Rows from block 5 of a small image classifier, named by matrix and row number. Rows with one number within an expert belong to one neuron, the router's apart. Each number is 500 + 25 x the weight over its row's rms, rounded and kept within 0 to 999. All counts start at 0. Numbers have three digits each.
Before each expert's rows are labels from the 100 images, of 14848, where the router gives the expert most weight on average: "strongest on" is what is common among them. Only what is clearly more common there than usual is listed. The data: retinal OCT scans (Kermany 2017).
# router: router (model.blocks.5.mlp.router.weight, 64x128, trained with AdamW), inputs 0-127
# gate: expert gate (model.blocks.5.mlp.gate, 64x128x128), inputs 0-127
# up: expert up (model.blocks.5.mlp.up, 64x128x128), inputs 0-127
# down: expert down (model.blocks.5.mlp.down, 64x128x128, transposed), outputs 0-127

# expert 57
strongest on: finding: normal
router.57:483517503473528544550506544468515477479474557476450495480531478497503501492507473516499510519469511489537467511475491492508476493513548488475524501516514473534480536459490491503497495479530474473549528474465520474480532496525518496464528501488475535536516517461502509495512534516491493469534514549494490483471486506490499485532514460508483530479501518467469478431504545517478478467510
gate.0:488479519477478558460509458537494465467499478438470520498482492539512490523496485518514466539494485452462488517535497469496468510546533520511537489543502522521512498487492493528510530538473521496499500516480480509520460478503496450474484493549503498502474463522535477509498495506485506559499543520504480497533470529474474511446530507455510490510498501513514502520473508459501507520522
up.0:468524485505424490450492461481510482531519551491479516471489531533508569507501484531514470502523461469492522447497474544458486463491525489458483494469506482509497495504485484508510504477503519487534508538510549515502503476492537483449533471530491514503468532491484480470520477504470506526522516530492536480504490491522489556481500490497509478484509466490494514505498508496518545535526
down.0:460442522475492513474474528507474484485517540508505502534540526486486485453498509480493499512477536529502554487521532512481482464473518494490516501480430496507508487499549501485510475519486464494543527498491486509494518503492463486501464528486508509510538537529474505505494452531517539491471460526501490476534516501512505495532496476486534477452514516512525559475443495449495491508509
gate.1:484481484504521493464547492503501518507499534507475493495484489538513469523485505528486499479511522521500511467522482524503504553436546482520476496524516468494489460492513516521478486446514488514509534454490520471481565448490454528518498503441530506511495492523489525492523520530500526501522510484492491492476546491472485495539512468454466504524476501484523469482569475485475502524514
up.1:473502486509505474529465460488493497483490482525535500487520559505509535544501526507500514474464535494482463496489516483536504501507458485506514514464531558514525500501499491485503530505522492567463510500487467473496489525467484482519515500535561480472475513488493489521480527518536485471518486495484484544504548531502500514523531511470521454477483470462483515535524499495446514464541
down.1:530492520475501491460472498539554512545510482515496529522546492498494524511499492500468508457495540479468471468510484491485474508477534492504526467539457546518522463507510527515493527499480507517507544490510502509536477482466482505495494513502454489551489487485457489556477495493570517471471449488491468502518506511477476497529481487537487534511498504531523527470458516511467482508477
gate.2:457501494502531515502491483454449491485515486511498513499472498526445542502456479505471523494499469449532490540508462496431489477458520488507549503524494489531525478505551479492500483507522502503495512503456547540549496501471479474497487512480501516534515492529504547490508514504533517492529470474514521532490515506486503532495503490480522496472424516491517512480524482522540478513522
up.2:554490434502517521493497504536508495464492486522523480500483470527449562499457535430527505499518536483504481466507530466471501469501562494497482527520520482507487466456478479507493453485502503557515517546433489486519484478497521500511479503471495498540540488494495519493513518504525529504534500493514488508509518460500511508500494514473489473500527493502460496507531491499534510485512
down.2:525503487520528492521485519515487493486498469486494523475534462487501475542484513544476502486477508488484562495547500489501508492514509544508441485503502459499478511520526498452498498487479546500496492525483491480515464473504526487477521499499553501546511513514475455523487479531478502472509522471474503509550470519463458479492442499482527476535504566486478511488486516493533533548524

# expert 12
strongest on: finding: diabetic macular edema
router.12:497514489458502507480520517550499479449479532497485506495481505536455492504475480509489551489491511469522471478479487506477498486486488535484517528453463547499492474468518490549543465516497495491521535490538526463502504522520523476530509479533553530504500504500551539489486516543506486507459480524494446499505526546524500519505467527511492494493529486459507474513465515480496446482490
gate.1:482501513494525504563451488465512485504509490489509470484527516493513487479523467502482551495516460519492489537529491507519526496468487467493520541472478544486507468509446493498526491474501521493491509465521493493523480534461497504511496501427475512526500505475497534520458529496511480477488502510488489570463529504491523478505477486487531539451524486502542536499537485481481546544493
up.1:501506504473457543469540529524443512532471474496495507518523467523545475506491483522485431490480510512531509445467494517473471509543536517498484448514519493462449528467552527476510501495474517535484501518469517470510510481501518466465509506525504518487543524508524503522500495511477509503523490477489504501516461517498491483469520515521503458487498530542517495500464514501545486474521
down.1:454515508510445479482510524467475530494534481483523556497461521498454445499493493487521498502499497504510491474512461542535521516497481461483541517521483508435505510513486483551484432468518500511502495501545503524515487491480482513500476526486493518461508476487503482494559490445491491509502523508568515470508475475517501509493508525504495497513489462480485497514521479484485451538508
gate.2:507500497537477492494480473516527549566514502545547495469502507513522509500514516473525485489519520487455482490481468486518513493503474481526484474501479506467531508524487517485510528556495523510479509513532495468544523553534520492488463499473478478495504472518472467481499487453490484551456501455491529463496530506472534522499498461489495511480531489484500479437490495445524472520490
up.2:509490514492508500498537443474484496521489531561530460482483489515544511501519492463498511499458509489486503474496548482472505507493535501542484530459524476501510513457449515483530484503446512520475514539501480517532514508495462464467495548544519480495495520498477512451499523507524516514520521455469524475510491526506488518513498517479505530479466478504516480519539479487557536531482
down.2:477456499498525540487495503488519479531459528465501491464520511484521498512512503515509484459474503530532501457478505495479508534524513437471507522509512475512474498504502487503502493503468498545518491540534425485531475504517494491470507497518531481487545494529495548483466451507468496491520470559512513525519518490476443528514484485531501513518504485551477548489527499465506535498504
gate.3:532497516498480529515531445471473549522510479530539531474549514454528508489493504477493490535485501472482471453499506517492519476513534503502548508495538513507516474510454472472458517523475529477524514459518508511505496495529465492490536478490465514501518484494518470468503486460498493478540533458514478469523500486514489512493544556472497515488499465502499521557484475469469488468498
up.3:514525465523516464509474522515490428503495485468472544516485469535473496508497490511494531457539510498528550524517485455503490471471475513514433520501473489492495502490519548511525494434556470519470495556479527514522507485488491510491479526504515523499519525498488500498493485473521525511462484552461505510510480498499495515509446467486482477522471542523522486487514517505518516521504
down.3:486544511523534500481474553486484466504480544497469501525509492500494461549508479497473495518473518507508519478526514495486501523534474531498522475482523495474514522455520483469488532509488479487496480498512500461502460456523523454495502482501504503461538531471469461522518479480522528524484480483510500537508551521512524482452488505450461531497496485554532529496497490506501507575526

# expert 4
strongest on: finding: diabetic macular edema
router.4:537468508506493469506534524474502502529514529514473487487491476491531504452483476520524519511534504475492522523459525488506463503538521511484468519503467533465531495454469463467484541507527501493461492514534506500530479480520474490508505476464532497472524465513520515519483488533498488547494488530546466491448546481487519505480538492475537484556532498538517508503525503464534519530480
gate.1:509523438532481491483486482506461526481507492499533539523514514483470523523540507487527513522519462448471516445558498503497515507501483454470495528484469525506519489531487534503496451499512463514508499481531472495474528504495538505535482495514487513483513499506494486506551477514511531539519513513458512488483496455493534536511492488518474443465498437500527486517518493465472517529512
up.1:481510485532492480472479490560495502508501516496488487516509522531498441494535501519513509476507521496497444523512515474519494487532501514465509515429469526495513438514481506554445427456509470513488510480481497518521529478491503522510531508486413510485490502483500524514521511498501482495486509489460519502509513431492498537502483486494495511495494506481536503463497480494506543522493
down.1:522487498544495539445486496501456476529451519490509488517486512492509528473526517490502454502572491502491508477463518524499496529467506516474488520497473479485501518511528505512510490511511489497436508493452506494565487455475536501525558445503526531536478514521530486495528517476472495517489525481507521537485470493535504468515524572507507488511482497511513495489516510518479472484514
gate.2:451519510510503514462501474516509535463531525521528516502500468484461480441490485519493512539496493479467508495525502515469474473470520502551487500494512501502454495519470532488513542530520516510510527516549495502479507530482546484471500478534477495497476512553525528463485487513467547486459521536439481504460492507492487475482494493500496444470488516518527541485508468473505526523517
up.2:565519539449529504510505529450493488512529499529540531540472533488496503502484531520496495460496460529493470474512468515503482549510504504478527501500489491537493518469483488520497462449498486507413529512456486513513463476501500531500508518464501522533480528490474486491492496536516500491501520526514504481517520501505538511519508498520496542448505473491494437461502487497480504507481
down.2:474509532537532467498503498465466511515519479488514525499503543471502518471477510486479467488494468535480527483508477550476521489466553499510504502502495487451509497446495521506494502523484481506509508522506458501533531489511505502513474482491485516465531526497530428527519514566476511526463499496563504538473541515487508548508490511538527506482521449502476505511500473453502484510483
gate.3:514529497495513501498464483502510463478457509496516533496540485498546500559513494452522517517492509443552497529506491487488512483492510518458531489500499458472540476457483500436484506439515516502450456486510480476530456500517483528525499476458504504506491519514512522500509524539509554535468504491497486498518535486510511481500460457525492518455494514484518503512525525508498512524527
up.3:514503540515509502458490494509513500504480489519511518507530498512473520555533515461497507540495533496555515537485489460535487479529493473445568515514517487467547471470495519429493486477472466499456484527478502521524495495494479483522519492476511521504534513520498487526485539550512504554519483480491442473516544477505524510509486498485484520477495478502517494493517495518499521465528
down.3:489507481484471495446553485524508443490452471522474502464517498504487507470524479523463553473527482495503460505504492514503510472520527490481475462523492505527489500547533478487483475525469551511478475472546487558501482507484504528474532542493517498513544514501520534531533504513505489480461486505517509493494504478474482504517556513534462466488498462504502521536481511523494487471468

# expert 63
strongest on: finding: normal
router.63:488516475497492492477518466499520470490523488466532492536492540575491482452471486542526494438461472456499531501454484513500506505509509489524474500479518483530544532506474506516472524507473481469528476517508529512507474526450510468528519480499478507465489476546473499503500552489527514464519483505517482510489521519479511476548500511488480501525541531456487471486479534508508472508488
gate.1:484478549468467510498484536486474501535532490480505491477499531481484502452482505519488566477481481507505510488464517507537523523492546478471517492512483527477566487509490466493530514495505475503543496497497528508496508482509479518522469501516524515476509562497549541490518481506511465462487496488507463471511539488472483512466499511524518514485468478476563451499528505483485536517449
up.1:499555494502520543519488498491520485506504505544518524481451515522459507496497500493479469509544524529465476512491503477467458472524483524535489560483532518530492479460496500538463478488511527541505503491534502473507489444491552519487499521456479456481499450498488467466512503495453515526537500524485492495476501465511478500512460481499489470512509505463514561513525503505491475516499
down.1:471472543512455519518500490515515503496526480466517497462478520502495478491501496464508504515510506497456477477483506478535505493469546497475481531490491539496534513507472492486480470501454533492485508525515536489504490485492561523487487494512527468472489542525510486495499482520439453480515549443465499500516494520515519509522515483494556465516481571550539518493533511488531523500494
gate.2:481513474483478523565482492480486512470534523494512483490525482511489514488492450505466513525529471532540451437504497495525485489525485504498514468467471498496496499526513518491462476461486488514478537504519548513544487473521488486523486488506540582489570462459500511508486496519493520489489472540483496527502524496513519543514482511505499507511512523517506499439517492482530491479523
up.2:502488554497460480495484473454507516484493463513449504527473502460512493495499495493483453471494491518502509495501482478460498459499558470504501527473496486544488509586485487483484527457493500490493490518534519496462491542533504495477509515525497529520491480524483521521525515474514508497503478466512524490493458487547542527500556476512480532529472493551476502477525517479530519515530
down.2:488534533461516452571499524498486509497553502488461462491501539498486538507476507459477491441483500522493524476528528493495482517505479467500503515484513497475492537521495498533509494541482471552514491471485547501494478511517481542522487486543497478521509516466542482450544499527500515498505494525478476472484482510482539543479500533508480505517468535503509459501474541484491485502534
gate.3:468453517530524479495536505516473499499504525507445469492515434525487479509484496533481552523538471522489534468542516460513498468478461465495452503496532513466467491488506511508473484505489498501461544495533500543563480494463504538519531532498500479507507489497492472469509513525479524526472480535508487465496472475492527506498502543491470518508512515514469473526504484548519508500508
up.3:464430537529518500520517488487485488520494572520504425512492502508445481510526535505524501492497529526485504511502481505512486513518494492467488465484499527513492501504520506525464488500512504494455515514511478501512493510526503486513506529485508472516498503449502452520479505548489480476466511515511488479489539485456550506471493528467555524495510459508424490505490491533519503495452
down.3:490517487478488547495483483480466480513493461486477532502468467503485520466541518497521496449490505531468480517504493511500444449519484494454501529497503464513478521508538549468523517501500510479516463481490526485528491546471511494524517490485487507493534508508479470515474470538534541529480451525484566445503495471494527497508529523503495515502465461521531468474492518513521524507474