python train.py --image_size=64 --num_classes=4 --norm="layernorm" --muon_scale="match_rms_adamw" --momentum=0.95 --adamw_lr_other_params=0.0012
Rows from block 9 of a small image classifier, named by matrix and row number. Rows with one number within an expert belong to one neuron, the router's apart. Each number is 128 + 24 x the weight over its row's rms, rounded and kept within 0 to 255. All counts start at 0. Numbers have three digits each.
Before each expert's rows are labels from the 100 images, of 14848, where the router gives the expert most weight on average: "peak at" is the part of the image that holds the peak. Only what is clearly more common there than usual is listed. The data: retinal OCT scans (Kermany 2017). In brackets: how many of the 100.
# router: router (model.blocks.9.mlp.router.weight, 64x128, trained with AdamW), inputs 0-127
# gate: expert gate (model.blocks.9.mlp.gate, 64x128x128), inputs 0-127
# up: expert up (model.blocks.9.mlp.up, 64x128x128), inputs 0-127
# down: expert down (model.blocks.9.mlp.down, 64x128x128, transposed), outputs 0-127

# expert 54
peak at: top left (27)
router.54:152137158105123132116112134155138122129098087114091152130163140121108086145187095148159160091126162095145122125126105126090120147117125126144148124097117101152105126082175113145138105159163151136130131108110127142126136092165133132095165110174138129088125158098163186106144116089078135093081140122128121111101143114123152153152091128120147113110139108147147176126118106131153102124117
gate.0:110110093152163119130119088109120126123095103150142133134132146123112084136130138115113142106163122089140107122135169093144113158091112136146153178108104100111111123168095095141164133143120132117149138133134083170080147131183150129113154187115099134129116060133103122162160136134150115137168160101159139111095124111157104128139100135104129113129145119132095136155140165155127148132171
up.0:111121135132148134156123118145120097127128138107129135113126125106138171091134136137159102135099157180142149130113108159093131155162150108146152133117131164114159145108146136136091117122076155138110167104134115116176134110114109111133092046124166107152160177128129141108090148086141107143122131150098101137156079172126149127103139167165141132136112109120153153094161121103097117104118
down.0:122115137101086118136136154111125134143126105101108120145141115124149153094152143115089108117129148135141138111134180142129140112138148150101114108157128139099173147124118152110145128142109163097063093060145134119162091175131116099129151107106139140114133142210093132144156139158097161157112118143125113108141146128123163172109133109120146148122168143146089096127119102118162115087148
gate.1:095121112136131129143123126157132148119116161110143186124135142119189131155137106125139149148130149163094134076091133137124159115087144126095142100091129146121146135135107122143117116086196173139106091096178134171110160102128142162109093147137145144056110133128164137103149137126109112130115112101138152173100104104156126134127118121128120108127100185148127132115106138149119135150110
up.1:092110130123161121148089127153160111100124057128140100093109104128153116151129143158106123126135126157148103159114162122159149141125131118156131106108113148101162179119104107109142119131124139099140104142083127138105137161165127113116161144131146151087124085147143142119144147107108100102150086078118098129139178078097110134167131139126135152132111175146124109155138085098134178128143
down.1:171135094139182135093141106163089140150091122119148129139121117154125127117126150105160125136091123101132122115147097137104141142173096100094167142131098116120143086103100130147123150115133107151157126171128076115110143158148126086147108155115123148132181169107136147117133099086126158097101121137091120175087114144122155135179172105142133116140151126120113130142084130106104102149127
gate.2:137124176184130100148100109100146116141117113149117116124112129093164137109119146157117163143130159118132103159185085173099109138178118134123121121121097150111139119104124130127088130143185119127122129107133127162169127077143124123144138137118087121120127144168135149116131074103088129160153089096107138143149107102131119156086124099088156104099144129141114126118165160126149102112164
up.2:123121080074118145097151129162131118103134146116121137134140147162091108119151122098125070130132110157123157080067164078136143147093120099129125162155162103133107150147137137167173119106077154136122120154144149116112145156124122122111116135138167120130110091115104125130154153149170128105097135156152128109113169145107135107171132155163102160169125107111134135131099114107118138143101
down.2:144117152151113111182124136098136144116121177133133177135109125090154115135159110118137154119116140090138166154185094170128105134146100082137128106119094191123152079111146111129108151129112118140132124118115123166158121072098169132150136129118128132134133122132158144153134105111077149112140142125078140096169119156124093124107118137110164111099080101128104115134132121160148152112134

# expert 36
peak at: top left (36)
router.36:134160126150132170158146110106139110104120198159120128090108145175159123140108112137144132115128073104129151139114103111128140120151149117143098172184101121122110126132138120109194125141099104150119143133169149119085116122106096103148143134149166155148097104151117104144152148126156121130098157076162115091118149157145159108138156149114099143150137114113135114130093151138105139161094
gate.0:146108160200124130128156102104103120115142113092122106188068095107150155124158100107172111135145108140105134133127146106120117118123124095146154187133157112136129138127121175110135103149126080157130142127154117128110144126098131112138169095142084130086144096122115105127136098138152166146104156135154178112171109156111129127108124118149092132139142129144116134147160149159101100140109
up.0:107110160170118123131116081130173147139119114155139120140140138089176148140136154140110139150126110101123141176103073084172094144113137065103138178100125145133154136156135160112089133170095155135093119102126100130109127127104155124160133108168121145119132120138130120100119143118116138126118130150121142116119140141139137094144110158077113151129149089131132118097116171117168182091125
down.0:147121133127095103110107162098154112122116153174100092107169139114135113126095135124103105139120128123157126140128128113132166168091101199105130152127167113099122114127150070129158126109114080145177134172104161141123154128167110120096102155098127170126123106128124113135107146142114138123175119143122116145120161127070136148130108133126166102103157133107097164137117087116100150115145
gate.1:151156124143110154098110155094155148158138136131127113105142161156112136151166128123138148171158121097121135122100167127154096151129124104111099143102103107123161119127130191150103120103109128135138096112101156141145147140101160111093145153112138102163110093111138172124117086099134139158157116178124141131132141087114075108131143147101128123090196118095110154147130107120134101081108
up.1:092135121137134122167108110188125114116111112137148150111121091114122118109081145122120100098114122106192123140110106135141125156109133139173161096150129176128109082134157087175113100136169159132082127139149120117108138139142137117118119122106119136089141133166121084157094140152145113149136122079171106159106125122166120136136117132154180132144100126162091154134113149136132165121162
down.1:110145138138114116114158129145098115147112160182112164130099098108098134145140183098102104115142076103129135136121170123119107159128165120127125103134114132138135123109126182125144188113151111141124138095128130192119148131126145146110118096128104152138090145141125135087121150130133101167120077114127075151149142147107105058108157143144156134159125126132102119130138114086095162122112
gate.2:139090132138155115147169120140144083097131136097174127152149149144095111098141123097153182152126110148147147133133130115136130104144143097124136137116109095101069127148114131160173121162130116146130145143107156141146079153128127110068138093081103135082114182160110152149121137141099135110094119083113118163120114130110112149104169161112133147130113085147147124104131120113109166119124
up.2:124118123148182149159071143117143172121157109110098121102152105124116122119117159138103104096127164104139112135178130193165156120148146125070109137155132144138129125093114110121150103128116138141093084140148090170164162127148167114130143115110139089115142096120141120079131160149127111114147121136116138094127131115187117141136109136131150100114119177133132132101119160114114081125141
down.2:107092133139171105108140130157125170141116136106117173118087119143146098109126174131133121104110119117096108139092190108079097133145141152179086148143123134138106114168157170145127128086110178076103115120131165191134124124135116103123141164125153124132144134101100153130123139158155137092154147093129143137136113104095104108116131139138147166117169104121117123133117099122145120155139

# expert 21
peak at: middle right (53)
router.21:114143147149098115126122122098173090178134128126090126137177164152145158100129138144107101106108111102164127140110097129127119131099106161147094139129147108145129124114136156114171146083115111142163098122150161100108148117081067114123161101117108151135129112114114115153102134148165137147071171103118157112131094110153099156175112122130093140111095110102145095103140144148117129140102
gate.0:167152130148142125125116098113114124173113113106150111123146185139146166138136103122150197127139141158169142157146168108110108145124153112144114110128076118096156088155172138109110112123101141119099117149133134168111127131154082142126090116099124124113139135104132150130143128111147132082105125137105129106096126139111154157119168121131113100133108120129171131154103124064114157071166
up.0:156151129146183120113121108113109113173119122107138137159125186139136107124169104126141197120135152134166185153173163095111099121127126152148109117121093147114160109142154145104093112137130148111111107123118142168135135106113100154115110090123136119133126157096120153109161130095128103092102119123117138119123142134113150149083172106143128125121091122097169119142139096080135119072133
down.0:138160126140143116172102127151153147130109131107148102103107133103111113135101140114114199130084153131174131109201158111153101107120125161141092135116133161109148084138132159108104160144178135142147079091135172163093104091117150144114106092158112096115155097135152141105139120128111107128134141104130146133128112157102151154108120135114178112129106153133147132134132105086120135128108
gate.1:141154168177133160137123137118119126104114168115101143139144120126087088126113156126127147148122146119095094089139118128101138110147118125105125131152155134114133087153152112122142104123117154119098139097140122159118086089121139087152134107114101104146135140118114177114165108119167118163158149094149130141141146159152109142178094167154111080121140091083140137131180115177105159086125
up.1:086115100113107102115123118146098129170118091138138116125122109136138163121133087155105124144128111126167134189129138104126148142112114157123156138099131149163098147148093129105128141146116110133167111143151143090147166162150145135113117125146123117128131108137115076125113149122087146090106130140122148157158139099088111109091160068081111173163142139155107123122123171111165072149148
down.1:110131150177133101118105137119106093150111135133121150126110083150082162110118146127137125109148093144182142122124157151159106134108128103120098082138163084148155110158137111132134122123114152141159120110104153111138157105113120153107155118083152129100161141099099139142108128118141139083111143086191078135164127144138102152129117137135123160086149122153089109142125126169138129099182
gate.2:089116134125149088144109134123148112093108108125163147177205122112124143160144116115115140098139096105122093086135114115091130142128089118138126089131128154155129143172103108108140128102152149112155129158155137160164133185134135159152136110103116101115155103111093140129110168113147134121122140073142131107125152146090158096121155141118138111184119162106169116134112117122162119155121
up.2:109102120107136070158131133121177120132121092131195139168166125099116145124112138114115115145132088135126107111123102119114130118161090125135107073094133103163137158143114135120125137129120156090129159125170129136174133163138125114108099137110144136124136081114101176101131148154146113128172157054117167121107149149130162101093116154133143132139098151123100114126103137132159124161120
down.2:116126137129112097118099129158142071134116143098151102118119099142118192112113123144124132159102126121161130136169122106113153160097151142137134123105118076133147116165102138096110163142111155099117106144170123151149068103096152137129139165141162103121114124148110113133088143130130101130165131145138170165094123144109132066130117105145124175125104126158165118095085134087126144113143

# expert 43
peak at: middle left (28)
router.43:127134141148111159185144123099156101128153152089113107110116117128121153110156156082151159082103132157128085157113099129143170106127120114099073167160121153168129091094105118139128127126165117129148184112136173117141114123145151128108127117120115103155116156125131106151111119131151135154121137113123099128149122101134089155108126132136127168109095127111156086085116151134062125094137
gate.0:117127088065161170138115119156125131142107148087168141116095127162124138143147189101129135163187097111128146104142162125133105108103121111164123126154177121130149073112093140125142120127127109092132085139069141139157112131124114130140149134095116141122096116140107123138086132083132157158147149145113116076136119130134119108139116098126134152118151141149135096150132136129164108087158
up.0:154146122106090097117144123081164114094126143131145142125130130150139124104101129177124160137115094163136175135142113120127108121165142112085143151135103181139129137148127132148112103128148128140147162140173129101102164113125145097074130132099151161133075139136139105162145147139093146098145139120127130117086136136164162155109132098132103114152104101088141132053177130105140139102129
down.0:186118155141124127120167096135092091180090122172136126109133117065150099115154129156114104116115145084158120132103136146124147103107110126112132128115106114140137146125100168155143127114124123148190153145100147153143155133121094096096118123134154133116136093098118148089123160117116108112141120139122089133083112107140117172140090095183122106118132175150128121175137129149115153111137
gate.1:149096180112093114160089144163112118116138118136103127126105115152136109124152160115095127150143093102159127101120125126138120217071095144140113137142104121089147160156123153134133144164107163121147139110151126140080127095116151139109150139126130092089108140125123141114103116165143095167163138116114134142130128126138130184132139091185111117115127118106104121140150163162119154135099
up.1:138073153107130141150093114131108107148135091157113135133122114153167129109137140088082080167152091085148138116126094139109104173111118111136110155123116092124122148154104121164163106192093147119155114139158117141086121117114114151107114140121132121137105117140069126122096138148143138156154168129140144102135152108163125146144123107157111103094151130117117096134173182142106138145122
down.1:119173103116149087099130092125126139165118153107138114120141167118142106147129139156120124118115163176156152124144119119123113138142139138118148133119109135121115152146157126121076144135148143104128078127106114123159137179101084093163137104141134097128118115115157167146085103111108141127088137099093151134105159136126164077108119148131180151149148158112143120067181088108130132095127
gate.2:120115155124163125104117128175125107152148104144128072104090128142114175130135106164161154166108113101112103121175092169132114115122123160167081139109119115139106123139121168128125080145149122125134142126096106137086077095127160138135102111153134148126112112118126161121051144094174140122117105103106122136123144130125170116160147146166119149106130124124140113147163099130109161120118
up.2:114130159094179164101134103194119130129106127138147066122107114132112152152164095177124104169112124105119092159146092131125158113133113152148097144106147114140113149148135128100118119155125090135102129135085107155083065104163128144142099127141114129120132107139139144124102122114127130151116090125104113140160146117152142077152122161149126146105129141129110158159154111184104141120102
down.2:162127121103116138083151091119145146141167147142152103138166137149149105117142087126143129131122156117098144200103133131176128155148139134166134094130129146070134111108089106130124124133155116135106143103116166176141143099109127098171112123108178147161091148126117126140139111153132107110114125149138151136131126132105098144124114112093150090109079133122123147130093053123145098128154